python train.py --time_shift_ms=50 --n_mels=64 --spec_augment=true --kernel_size=3 --steps=15200 --weight_decay=0.03
Rows from block 6 of a small sound classifier, named by matrix and row number. Each number is 50 + 12 x the weight over its row's rms, rounded and kept within 0 to 99. All counts start at 0. After the name is the row's rms in percent of the matrix's.
After each channel's rows are labels from the 100 clips, of 14848, where the channel reaches its highest value: "top examples" is what is common among them. Only what is clearly more common there than usual is listed. The data: acted Russian speech (Dusha). In brackets: how many of the 100.
# conv: 3x3 conv (model.blocks.6.conv.weight, 288x160x3x3, each kernel summed), inputs 0-159

conv.166 092:39 54 39 53 57 34 65 62 49 56 68 36 52 45 47 54 55 55 54 51 56 52 54 51 58 38 56 40 45 51 61 62 67 59 49 40 35 24 76 75 47 48 53 58 66 50 47 53 43 60 67 47 62 61 62 36 53 43 65 55 38 39 56 46 56 34 59 68 61 66 29 65 48 52 53 33 37 66 46 39 59 54 39 37 38 40 69 33 50 76 18 28 64 45 30 48 60 51 60 36 66 52 42 50 39 49 79 70 59 42 40 50 32 52 53 50 58 33 31 49 79 35 44 36 49 67 61 62 52 33 44 53 53 63 42 40 43 51 46 38 61 32 28 59 56 47 31 70 42 42 39 65 59 44 37 61 26 47 51 56
top examples: emotion: angry (41)

conv.35 087:65 55 48 51 42 42 54 64 49 46 54 48 47 39 71 54 26 55 51 40 48 67 23 60 54 51 51 50 62 68 45 40 47 53 46 41 53 48 53 56 52 39 37 41 53 50 36 47 66 59 42 40 58 58 40 62 39 42 30 73 65 35 49 63 40 69 72 56 47 57 16 46 60 42 41 39 34 46 28 38 48 48 62 57 71 41 50 58 48 58 23 45 52 60 50 61 34 41 52 51 47 57 53 48 53 32 70 69 56 64 69 40 38 78 81 56 54 38 28 50 54 45 66 40 43 50 49 42 58 57 40 53 55 69 55 56 57 37 35 50 67 57 28 52 66 55 57 44 55 74 69 29 80 48 54 54 22 54 39 50
top examples: emotion: positive (92)

conv.198 107:55 47 43 55 34 53 38 41 60 39 74 28 33 42 52 47 42 46 75 46 49 64 59 55 69 30 51 69 56 56 45 43 57 45 54 42 39 65 44 43 40 51 47 34 61 72 42 70 44 37 33 43 59 66 64 63 43 29 73 36 55 61 45 62 51 67 41 47 62 48 50 45 57 48 35 46 42 46 47 57 59 39 60 38 48 42 77 54 53 31 52 45 44 58 53 63 40 47 48 24 44 62 57 31 62 53 46 55 48 08 45 34 33 57 52 54 39 41 67 51 52 61 63 43 48 56 56 57 70 70 56 58 32 40 51 34 46 68 41 43 62 74 49 37 47 45 26 53 51 57 43 24 68 55 75 51 32 44 50 40
top examples: emotion: angry (43)

conv.285 103:33 31 46 23 51 33 52 49 44 40 34 31 52 63 67 50 40 58 73 20 48 60 79 69 49 36 61 38 34 44 37 57 57 46 34 58 65 44 43 54 32 54 62 45 31 48 47 66 49 53 30 50 46 55 64 47 40 49 35 33 64 52 60 66 48 58 46 23 36 32 41 42 47 41 64 43 55 36 65 49 55 52 39 41 41 42 64 50 46 70 45 44 41 48 35 60 38 54 36 48 52 67 25 57 35 49 34 50 36 17 38 63 50 61 62 54 44 43 52 52 51 52 49 64 46 38 55 47 43 51 66 49 43 45 63 62 69 48 55 46 49 37 36 41 45 22 35 54 45 63 43 35 43 54 42 22 39 49 48 25
top examples: emotion: positive (41)

conv.183 103:43 48 57 27 37 52 49 19 52 42 57 66 52 48 44 40 42 52 51 71 56 50 44 53 44 50 54 47 47 40 41 54 27 40 57 57 46 54 47 46 73 27 48 48 58 69 38 49 54 32 43 31 42 63 33 51 49 58 42 48 42 55 45 49 55 41 47 42 47 51 35 59 45 66 59 56 15 25 60 72 42 25 69 38 55 48 63 37 49 62 52 48 41 28 59 47 56 39 55 41 42 61 53 41 42 29 43 45 46 40 42 61 47 58 39 64 51 21 49 76 68 50 64 73 61 35 56 50 21 46 53 44 39 39 18 42 65 66 34 56 67 43 39 36 54 40 44 51 52 47 30 41 44 60 70 30 53 60 35 49
top examples: emotion: angry (38)

conv.75 099:61 36 31 44 54 59 23 43 80 46 59 52 57 41 50 54 33 56 72 38 67 60 50 28 49 41 57 52 55 40 39 41 35 52 60 40 31 59 54 40 39 50 54 37 79 70 50 45 36 34 33 66 63 45 35 54 29 40 68 43 49 41 51 47 73 35 51 36 47 54 62 62 48 58 35 46 44 39 46 66 34 53 41 36 55 70 53 53 37 38 41 35 56 47 55 49 48 58 63 32 51 49 65 62 26 51 45 44 58 43 45 41 41 74 36 48 38 56 52 56 58 68 50 41 28 44 73 56 42 44 54 37 36 50 30 50 23 48 34 41 45 45 46 52 76 55 40 48 57 40 42 42 49 85 42 54 42 29 44 52
top examples: emotion: angry (41)

conv.178 110:64 66 50 30 59 26 45 43 44 45 75 64 36 37 54 53 53 35 46 55 56 26 57 35 57 55 53 51 33 57 44 34 50 52 47 43 36 36 68 67 46 20 40 40 59 67 58 48 28 29 52 41 66 31 52 40 41 68 56 34 43 54 43 50 53 46 42 56 46 40 56 50 58 67 34 27 42 53 47 49 53 41 44 71 67 67 34 53 51 65 27 63 56 33 80 56 57 58 45 38 40 52 67 61 26 29 64 63 55 61 51 50 70 49 40 43 53 53 28 39 45 58 34 54 63 64 55 33 33 47 37 53 60 45 32 56 51 49 43 52 38 57 51 53 58 47 30 62 51 45 54 43 48 26 38 60 33 34 36 42
top examples: emotion: angry (96)

conv.242 098:63 40 68 52 54 62 40 66 56 50 40 51 37 21 32 40 58 59 64 46 58 50 32 27 65 53 49 47 41 52 61 39 48 51 71 53 68 45 57 57 33 36 46 49 41 49 62 53 37 63 56 40 42 62 67 53 50 41 66 26 46 39 26 50 67 54 52 47 31 50 51 47 46 58 51 46 64 32 64 36 45 41 53 36 28 32 32 46 56 55 50 35 47 45 47 41 58 57 53 27 58 56 56 58 37 53 60 55 61 38 38 59 34 63 42 77 42 74 37 56 52 56 60 56 54 40 63 56 39 55 49 76 47 39 31 48 32 26 53 47 46 74 43 26 49 73 59 59 65 36 24 36 49 25 38 45 58 47 46 54
top examples: emotion: angry (54)