Rows from block 6 of a small sound classifier, named by matrix and row number. Each number is 128 + 24 x the weight over its row's rms, rounded and kept within 0 to 255. All counts start at 0. Numbers have three digits each.
After each channel's rows are labels from the 100 clips, of 14848, where the channel reaches its highest value: "top examples" is what is common among them. Only what is clearly more common there than usual is listed. The data: acted Russian speech (Dusha).
# conv: 3x3 conv (model.blocks.6.conv.weight, 288x160x3x3, each kernel summed), inputs 0-159

conv.34:114118133139140147102102111117144119091124115142134143114134107119120167125112122055145111092123098103131112095172123087144158117188109115126140112107110131093100108154074108159130121143139096117171105128129149122136132113141145119100125131129168091146133118144124164108141087112131163110167111134129147135148079140151089131130163127093126131090116125109185116177164146148132156144185089130152123065169135142127105093135112132124146132117156150121130131095140107138150096150102089
top examples: emotion: sad

conv.129:082135140109139178111097164120119131127099126118142118142134158161113109129124116130164119169127110098125124152120176145113129118114154089131142138142115109091139132153126128113122148160147158172127140137104106108116125141115120115055115135106085106109127112125168140139140143124102113148150085088111048143158186166156100161097106092141131147096113123116110123141131139123084108148123135133138134178110130123133154109122140072105074139167140144127095110120117151082095114106118106
top examples: emotion: angry

conv.84:131104147137133138115147083134112132165152150122122106101130132138136157117137139124122132133141155103104122096084108123113117131140093095089087146112165185115101145139149098102127121102135130121131113126120145150090146093110157115071151140116145138144117093155127164148127121097136119109181091119127096112087128134141102142109180120116119099135132128112129136117097159117100065132094097132126097141172140131124172141111144078086157138051107134172097158149144119101137130092130103
top examples: emotion: neutral

conv.209:120137119138164130111092137153127115138115126116113155093162165145089134110085122144145088132100154071129090171182138135080086154108136085082101151109134114134138135150121126177109106122104141154096118123132121150120138150151127086132119127106148140126074121158109090130165078131112127130142134120091125136170157130126123132142102096107125136147130120104125109103156102121125096175140133095167090110102152090107145143120092077129121099133127172119119152155156087116130144131120103
top examples: emotion: angry

conv.67:157107158166124136143134077116110173146106129122117147144113142081092106161114146067129111149061120076134155103155128112161117129120083150107127154158074095124150126106116101092168122163144154151115105127162123134164122111131091102124085139168138112126082134129129146099103133114123154093123121132148124132161110140128098134126121161117125133123099093088158110150151104130127144167107169113097120142106136122130119096105142120137176114135128107097117084150127118150100094117103136
top examples: emotion: sad

conv.93:125124150092095125164161113088162114146156155104104072130120115113116148134125140122102124169107169114117072092113145144115091126134155102106150188145122127121144167188111105133146128131177147085155115135150122142132130084140135117162115152163119106134152118158119099135103112106118108130125105133115110119097081163122128156170159105149136127133133094132133131154086131117096139071092119163118105113150131136104138135144139090094107110140078123117156127133134158146103116094162147
top examples: emotion: positive

conv.154:105136155139194149118100124119092125108127140129126110129102103141122133144148164144138129123127116184102075152136113101066171104147132116142131119112099135106128094113080086140110118108123161138129157136118142125159113079144124143124132120111131110140097137094145161142147108108124137126105104135113155146088138138137114129115119115097108096108178162170154084109158101122125130147140119134179104165159125177099108091128143152118128146105117155174110166062133103107139145102131162
top examples: emotion: sad

conv.270:118125115089083136122073148118151142152109136096124122146103126152144149135109082214115139119155108110157120117115100184150112137084134144110108140098123165131133069123152129105093122108141090114076138114105123128138156108093124128101133113096129115120142137134103132145135133112170151158123138128149102097118088168104124168146209121169087112129135149150107133148144131120124090132132107109125128155125126147138143150124125113118097093094111122163146170119154158112131101140118103
top examples: emotion: positive

conv.46:156082111149184154146103146180119126161147114106115145164170107111121109113143108102120130135147116107112128105125136108119145121143125087105132085129084156080133130103077162121129146123110151134085120130094195132129134093120160118083113138114159115118089132117134091091124153132148129108147096141150126129145152153144108113114141133148137136109131114126137143143118129144129146093109127132148109101112171140134142115155102069188094124141103143149119107111125132089131045126106161
top examples: emotion: sad

conv.224:160106138124101115100095124096120143110167154102117121153123110121149096115134067127135095141095113107163133116087128129126143160120141183107118149110119153165129119121139156140135121118126144117182125069125119124126095112142067107086128146145090159087091125173139140120131152115123117127106098137142131146118125132162089128117094087159138135137157106045139151168138111109105085129131101121118135114137110092127139126117151120127142101092161111124142152142144144119117196130141162
top examples: emotion: neutral

conv.127:139187147106150150126110117137129091094099117129119148093102193152154127107136093110113141150103135139150082147156093164094170111117123140126174124132118119122126137146148137128148117096100138152164150158127040132141128178140101135119104160121119121102130166098140123164151107169126102153124128118123132109167131142129093154092122115125096127140144104134119116124138108129101140151096140152078138131130104110091121112101129110131137078147127137163094117129142098067135156095107148
top examples: emotion: angry

conv.159:143163155164122121145101134147089093076141114095131144139103124119129145097132160108087126169089118147147111116120101098115123114131100105134157185117083072121078139107120130094137163142101122104149142113147124153155133174127134129087117112099165144107134091153113145118104086135158119079109123118149121100078108124136118177115099144110147123111103103104120134138124148167097109120124170112139161129107159127146124122091124108110137132167139084126136098098104160106153108137134163
top examples: emotion: neutral

conv.29:121101113134146107131099138114109137085135126172103141165159167115172123139115143151148104126108090130122122141115130132132120178155100153098127122151094113122105144156103144094125131098138170129149117050087152150123130180131095130130130155095170101141124099143147118110121108153146099160146102152156131123134118111132116204112101139149100135154146145100141135141166120179110139103138144136131110116104115151130129072099090152183130139115106130155115139147145107168101129142107163
top examples: emotion: angry

conv.269:131150138134154112105088145094145113093144150121146139098103103133113109115077158148095159132114134128128114139119157136122156143076178184139092111097148061141133123143114159137083164126103145147136114135175112091121103162149102067143117122122098110118141120120105127152147118113097077126157135080067131114158140097104143146113134114152104127120163130110137147117121127099140118151141130154102145089133125160119133179134093133137143129096165153123107102119117136115103175148137132
top examples: emotion: angry

conv.277:146168172123123104151122064138095097148135146133098112130129160153133131175176102143111100135086164161112119138123129090121113162161101092144167125109116120157126139150116093141153163110118099153128130113191138148151144152116133131127146132111159106101110112130134147121151111106128125150128184106119114156108128113132153153150167158094115131102074112134122125131092120133124173140114142139102123145104148138117098117126137087127154112125162130083152122085070167117140076106148121
top examples: emotion: sad