{"dataset": "acted Russian speech (Dusha)", "gain_aug_db": 6, "hop_length": 320, "downsampling": "avg", "adamw_weight_decay_other_params": 0.01}
Rows from block 4 of a small sound classifier, named by matrix and row number. Each number is 128 + 24 x the weight over its row's rms, rounded and kept within 0 to 255. All counts start at 0.
After each channel's rows are labels from the 100 clips, of 14848, where the channel reaches its highest value: "strongest on" is what is common among them; "peak in band" is the frequency band that holds the peak. Only what is clearly more common there than usual is listed. The data: acted Russian speech (Dusha).
# conv: 3x3 conv (model.blocks.4.conv.weight, 160x160x3x3, each kernel summed), inputs 108-159

conv.71 [106 117 159 125 147 146 138 168 127 129 172 124 151 124 108 107 174 101 124  70 167 150 162 120 100 143 130 149 165 125 105 144 147 135 113 106 124 125 138 110 106 129 133 114 132 148 108 129 157  99 135 147]
strongest on: emotion: positive
peak in band: 250 to 500 Hz; 0 to 250 Hz

conv.7 [128 122 126 108 163 121 147 105 130 107 160 123 107 145 107  94  99 133 109 164 108 169 103 125 109 102  98 115  66  94 128 136 104 125 132 108 150  92  87 121  94 139 128 121 119 157 118 120 116 151 116 107]
strongest on: emotion: angry
peak in band: 4000 to 8000 Hz

conv.48 [117  99 148 150 169 122 104 103  63 119 118 108  96  97 116 106 102 175 108 107 125 108 112 132 144 120 168 185 125 129 144 139 117  92 109 106 128 119 128 152  71 132 170 100 113 168 151 124 117  89 145 140]
strongest on: emotion: sad
peak in band: 250 to 500 Hz

conv.132 [119 188 141 141 137  77 116 139 113  65 123 113  96 140 127 140 129  93 127 124 123 119 145 164 133 122 135 124  97  29 102 155 125 126 110 110 136 101 161 118 138 167 169 123 127 139 121 138  95 106 112 125]
strongest on: emotion: sad
peak in band: 500 to 1000 Hz

conv.50 [141 138 106 138 104 143  99  95 143 153 162 147 129 110 152 107 164 111 140 122 124  95 105 124 130 110 101 120 113  76 115 138 128 111 112 134 118  75 103 165 108 149 120 117 103  87 111  66 143 108 146 141]
strongest on: emotion: angry
peak in band: 250 to 500 Hz

conv.73 [129 109 106 156 129 118 120 116 140 131 205 123 153  91  96 156 156 115 107 133 143 119 135 107 131 143 100 155 133 111 144 130 129 112 160 115 126 110 136 119 123 142 156 170 144 146 132 139 119 181 148 110]
strongest on: emotion: positive
peak in band: 250 to 500 Hz

conv.92 [109 125 142  78  62 132 105 121 110 103 110  70 146 109 120  92  66 137 128 128 118 155 123 128  99  99 103 146 118  98 163  78  84 102  97 152 115 151 175 135 105 186 114 152 163 132 142 145 113 121 101 135]
strongest on: emotion: angry
peak in band: 250 to 500 Hz

conv.32 [157 110 150 117 132 136 104 122 107 122 157 134 103  96 147  93  81 151  83 129 161  99 159 105 121 166 160 147 163 102 138 164 142 122 102  83  95 168 107  89 129 108 102 176 121 111 111 125 118  85 147 143]
strongest on: emotion: sad
peak in band: 1000 to 2000 Hz

conv.141 [189 110  94 150  96 104 132 117 101 133 129 113 103 127 142 155 125 143 159 122 129 115 140 152 144 156 134 106 139  63 114 112 101 179 118 123  93  86 126 159 132 113 163 163 125 109  98 111 157 135 164 121]
strongest on: emotion: sad
peak in band: 250 to 500 Hz

conv.122 [163 120  81 105  86 128 113 112 162 145 123 100 120  93 128 127 106 151 140  90 132 123 125 137 129 100 158 154 144 128 116 117 111 138 154  99 116 121  81 154 122  87 141  90 107 118 114 120 173 137 157 128]
strongest on: emotion: positive
peak in band: 250 to 500 Hz; 500 to 1000 Hz

conv.77 [130 135 140 106 184 153  81 133 112  91 136 115  96 114 156 115 121 133 100 107 123 145  92 159  93 179 156 116 115  84 174  97  91 149  84 146 134 133 126 111 135 157 114 134 135 120  99 168 109 157 129 128]
strongest on: emotion: sad
peak in band: 250 to 500 Hz

conv.38 [136 157  95  62 106 120 119 118 151  84 164 178 195 126 129 130  67 164 142 140 102 128 117 118 150 141 123 186 144 135 152  52 132  93 113  98 158 143 130 118  98 123 122 104 125 100 160  98  96 116 145 110]
strongest on: emotion: angry; emotion: positive
peak in band: 500 to 1000 Hz

conv.88 [ 90 103 129  97 146 132 143 121 175 113 167 120 130  72 111  83 122 153 125 125 195 101 118  65 128 135 125 153 123 136 125  79 130 152 105 154 118 126 109 111 180 169 145 119 137 112 125 140 165 108 127 111]
strongest on: emotion: positive
peak in band: 250 to 500 Hz; 1000 to 2000 Hz