From a checkpoint of a small sound classifier.
Training: muon at rate 0.032, 15200 steps, batches of 256, held-out accuracy 78%.
Data: trained on acted Russian speech (Dusha), 149.4 epochs.
Rows from block 5 of a small sound classifier, named by matrix and row number. Each number is 128 + 32 x the weight over its row's rms, rounded and kept within 0 to 255. All counts start at 0. Numbers have three digits each.
After each channel's rows are labels from the 100 clips, of 14848, where the channel reaches its highest value: "responds to" is what is common among them. Only what is clearly more common there than usual is listed. The data: acted Russian speech (Dusha). In brackets: how many of the 100, against the usual share in percent.
# conv: 3x3 conv (model.blocks.5.conv.weight, 160x160x3x3, each kernel summed), inputs 80-159

conv.43:079094063124122106184104077090119170171113133120114114163150122111146174116122043117094153109068119090125112153094182109062097133128112140168067087132151124122144123100156085130054098181158138162117131098093116156198156107075217071140147089
responds to: emotion: sad (67 vs 27)

conv.17:115110101160099113140135111143150167147064113120087114137098106129091141129139168083137124095123148195138106106074123107154132098147162100083154163166133131071105115135173116149071114171133136131157126120129190095118095101097083133129133192
responds to: emotion: sad (63 vs 27)

conv.68:137106099115165114189135161098124095058105144117112090072137155132125147107121092086124165130139191133144172138142145122140113154065167129123071146154145164114192053146130143088112074077161126116116142147149125137114138071120121148108133065
responds to: emotion: positive (57 vs 18.9)

conv.155:109151121190163141156132087111134058150121152082123141116119161114176088127074087204110104129120113100151095129174144168102190118103112095133096068103127111088123115103127201117111121083089136135118155070132124142128108105168139137110105184
responds to: emotion: angry (38 vs 18.5)

conv.141:101060139135165133143135162077076129134132169117117113141120093110078076136086117091166118155128107065093178208087177127148148103106179099048115137132174101129156103122074142124137116082141046146105151125136155128102108103146134074115112125
responds to: emotion: angry (40 vs 18.5)

conv.95:137071083159173053097091123166150135149139184105144060215160096119109110171092138094072132088129124083145113150124178127090154143126130152123176153107154123154135201125138133148082091187145122100127095167085081128095093134160140108120150121
responds to: emotion: sad (70 vs 27)

conv.116:137130143148164098141149118136129100137131131132064154122076205119099127113115127164065097183167137094149067098132074102134070133127109148079120146093098196067182156120120144168138098121164151133103119117095129154117081098135137082142139114
responds to: emotion: sad (59 vs 27)

conv.115:167109137111163126153110114182031154110080101081143132123198122126129120132132171122125185172130136126144121147086081068112105129171134115000114148122109115126137091116129076115148134084085125124169107153117160086173169032152167103137096151
responds to: emotion: positive (52 vs 18.9)

conv.102:100153115154144073157144111125145170156150075145125145149107112140136148077124118109188066156122064085154089100042117094121129126187144119106161136111124117102120113089143104113123138141135167073154161091156109074139105099159126104137106113
responds to: emotion: sad (72 vs 27)

conv.153:145083081058068093133127162210097164112161078142166148125139125097120108136086121100133148122141102141130134161107089175134113179099095179155187151116104077110126154067170174154094139082143112137148112207158074078182123197171093133166098121
responds to: emotion: positive (88 vs 18.9)

conv.38:154144076098176059122129135172167120100101114082112103154195089090145110148140130091076102132130060050122144158137068094104105123133125128075116096106117164132135082087099106111115112062119198096157093080168121120144109130176138130114110146
responds to: emotion: angry (48 vs 18.5)

conv.71:129129123157145125137171095179119155015104124154176112131114132116143106090140091177138100114128161119102141162126172122120168126131102191104105111107130136108130131086115103171128181099094088140106129178108083079089107163129108066170146097
responds to: emotion: positive (40 vs 18.9)

conv.63:137118097089164145099126146132166109080119132161147097112111077131093124079134113163127085151171119128114094134127077109110132134128106147064105138108120165149181143144098064134099089090114102133157207086127113120123144106102129133150164116
responds to: emotion: sad (57 vs 27)

conv.122:105131090134148065103126143057105132160082139160106179150102158154178108082102093148084122131137101095148139174109135135139166124089144041072048114082136148123151130064156130150120110134097134146127118117143071146128104158149144052158089120
responds to: emotion: positive (41 vs 18.9)

conv.33:191116141126098077140088083184158110166113107136097181103113168115087100150125105171136150104102130090106090105121156174137134162152158203114139093084178191170158145157138091101087085156172130150071140151037088125114209097100078093140089120
responds to: emotion: angry (43 vs 18.5)

conv.0:132061138144105066111128138123106101146089094179171109098116052163142135180085127094189145113161146094212111138119082123143114160130136109114096110136221117113106124042114117145117121138050128194144096116136135225136154084149133074126118112
responds to: emotion: positive (46 vs 18.9)

conv.35:142088133132156151126145104142089181084102163102156120095159154136164166111150094115188128170137168126138117147100141134136161082125140108200093128188124102093117125124140133079182161120152112161169188088135100042111081151103089151093134124
responds to: emotion: positive (67 vs 18.9)

conv.138:136157124150142098054115158089109118107139115109147114110135125135092128108143063130097148119125113098195141126099103098141128108135138140069110105176106119066152146114140103099077141109135135138182115177148172097125122118180130087052119113
responds to: emotion: neutral (62 vs 35.7)