A small sound classifier, trained from scratch.
Model: 2.76M parameters, log mel input, arch vgg, activation relu, depths [3, 3, 3], widths [96, 160, 288].
Training: 15200 steps, batches of 256.
Rows from block 4 of a small sound classifier, named by matrix and row number. Each number is 50 + 10 x the weight over its row's rms, rounded and kept within 0 to 99. All counts start at 0. After the name is the row's rms in percent of the matrix's.
After each channel's rows are labels from the 100 clips, of 14848, where the channel reaches its highest value: "strongest on" is what is common among them. Only what is clearly more common there than usual is listed. The data: acted Russian speech (Dusha). In brackets: how many of the 100.
# conv: 3x3 conv (model.blocks.4.conv.weight, 160x160x3x3, each kernel summed), inputs 0-53

conv.62 101:34 29 44 62 43 39 57 50 40 31 37 45 51 29 45 48 58 30 43 57 60 54 35 52 44 42 43 29 55 53 49 69 28 44 56 61 48 38 49 46 56 63 65 50 56 41 74 55 60 41 51 59 57 57
strongest on: emotion: angry (42)

conv.82 115:56 49 63 51 50 52 43 35 62 54 48 44 47 34 59 51 55 54 47 42 65 61 54 44 38 62 43 40 52 59 46 38 50 47 37 36 45 61 33 52 56 65 64 46 53 42 44 52 48 49 52 34 63 37
strongest on: emotion: angry (41)

conv.147 105:60 60 32 62 56 68 54 30 56 44 52 60 31 44 46 56 38 45 31 58 73 44 53 44 38 66 58 50 46 37 52 40 48 35 53 51 60 50 54 66 48 45 54 44 47 41 38 62 59 43 37 62 54 40
strongest on: emotion: positive (82)

conv.54 104:52 43 44 40 63 56 53 38 49 41 58 48 45 30 58 57 45 59 47 59 71 57 55 44 42 42 37 37 40 51 44 53 47 54 42 47 44 66 50 39 58 44 73 47 59 53 45 57 31 65 38 67 57 37
strongest on: emotion: positive (43)

conv.26 112:45 31 54 41 38 50 58 44 44 46 40 52 60 43 49 42 50 63 39 44 51 49 49 57 67 55 46 39 48 39 37 54 27 39 42 46 60 53 45 68 39 36 54 41 60 39 54 37 49 47 45 47 60 30
strongest on: emotion: positive (54)

conv.52 088:57 50 30 39 43 46 48 28 57 55 45 55 59 23 41 54 44 54 41 46 47 40 53 39 50 40 68 61 40 36 53 38 50 34 44 39 38 54 35 40 29 37 63 52 44 48 38 35 42 32 41 60 62 33
strongest on: emotion: sad (54)

conv.140 101:55 52 51 48 35 46 52 49 27 33 46 39 53 34 46 62 67 62 38 27 43 66 47 59 41 37 55 63 55 47 42 64 49 42 58 66 37 49 39 35 60 52 25 38 46 36 51 36 44 44 64 46 45 56
strongest on: emotion: angry (56)

conv.59 102:48 44 49 49 46 57 54 46 25 46 35 38 36 37 48 48 39 55 30 54 64 54 51 61 37 48 51 68 49 52 51 46 50 51 43 54 63 50 52 42 27 59 54 46 45 58 48 59 44 37 42 43 43 52
strongest on: emotion: positive (43)

conv.115 097:38 46 26 55 55 60 44 60 44 41 49 52 42 45 50 46 39 47 62 44 43 51 52 42 45 61 44 41 55 42 35 63 51 41 39 54 30 59 37 47 68 51 45 43 38 53 56 46 39 47 51 45 66 45
strongest on: emotion: positive (51)

conv.12 099:46 49 46 57 60 57 47 43 51 36 53 47 47 41 54 59 58 48 37 49 56 60 60 59 34 59 54 53 69 44 33 41 62 40 70 54 53 45 42 38 31 38 54 43 44 42 65 64 38 41 60 58 44 45
strongest on: emotion: angry (41)

conv.13 105:67 38 51 38 47 42 51 49 53 43 45 46 38 32 39 32 38 41 58 58 54 52 41 49 39 50 44 62 38 64 48 49 51 48 56 54 39 47 34 52 59 58 56 48 60 39 61 61 49 37 42 48 55 54
strongest on: emotion: positive (41)

conv.104 086:59 40 45 53 54 52 57 53 55 59 43 52 47 58 64 52 41 38 69 51 45 36 56 63 44 44 34 42 64 52 35 44 64 51 43 32 44 59 38 66 45 46 49 51 37 35 53 50 47 56 47 35 47 45
strongest on: emotion: positive (39)

conv.74 112:69 51 58 49 59 38 55 59 58 59 37 41 43 42 57 36 48 42 38 60 32 30 37 60 27 38 33 44 54 53 65 36 59 48 54 53 53 60 43 43 40 40 36 47 34 52 47 54 23 34 42 42 57 47
strongest on: emotion: sad (55)

conv.65 091:54 39 44 58 31 46 61 51 59 56 57 45 50 38 40 29 58 50 53 43 48 41 41 55 38 51 48 47 42 45 48 67 53 30 38 49 54 52 56 45 47 50 57 41 50 56 53 49 30 25 36 42 68 55
strongest on: emotion: angry (50)

conv.99 090:53 55 37 56 50 60 48 43 51 36 58 40 43 50 57 48 50 53 54 49 54 56 57 39 36 49 41 71 50 45 39 47 41 66 44 35 46 43 45 67 43 48 52 51 52 36 39 37 52 45 52 42 53 46
strongest on: emotion: angry (72)

conv.144 099:35 49 45 55 56 34 41 34 49 33 54 36 41 51 44 46 40 72 45 64 41 50 61 36 42 40 46 64 46 47 47 38 52 25 39 47 50 53 51 45 45 54 52 74 43 53 56 45 45 42 49 73 44 46
strongest on: emotion: positive (53)

conv.14 091:48 52 45 49 50 36 61 23 55 41 46 49 41 25 58 49 52 53 38 51 54 56 47 26 34 36 52 32 73 45 61 37 62 43 46 50 70 56 58 53 38 39 39 45 54 55 28 43 38 36 49 63 38 49
strongest on: emotion: angry (38)

conv.102 099:71 44 59 47 43 59 53 50 50 55 65 41 57 50 68 39 51 63 50 53 46 43 56 41 39 47 52 40 42 47 54 45 62 42 60 61 44 54 39 44 35 51 46 47 51 45 50 50 66 48 72 63 46 50
strongest on: emotion: angry (45)

conv.50 091:56 47 53 55 56 55 54 34 42 45 53 48 49 32 58 72 58 65 62 70 42 47 48 60 33 49 44 52 52 44 44 57 49 36 43 52 47 34 53 34 51 30 38 66 53 40 38 39 62 30 56 64 57 54
strongest on: emotion: angry (40)

conv.63 099:67 48 57 45 58 45 53 39 22 34 52 59 53 33 44 27 64 50 35 46 48 62 40 40 51 36 44 54 61 58 38 32 51 55 57 33 48 38 33 36 53 54 53 47 60 52 45 39 56 30 61 52 50 49
strongest on: emotion: angry (44)

conv.38 098:60 40 35 40 65 46 69 44 54 59 53 41 52 50 52 48 37 50 39 54 41 56 58 48 51 58 47 51 50 43 33 62 41 39 32 40 59 40 51 43 50 50 36 47 59 43 60 43 49 43 54 40 54 47
strongest on: emotion: angry (45); emotion: positive (43)

conv.92 089:40 48 40 54 55 33 71 57 46 61 47 43 57 39 51 48 47 52 47 41 54 51 34 46 39 57 47 54 37 59 52 36 44 41 52 48 47 50 50 35 43 72 54 46 35 57 65 46 35 34 63 39 46 32
strongest on: emotion: angry (55)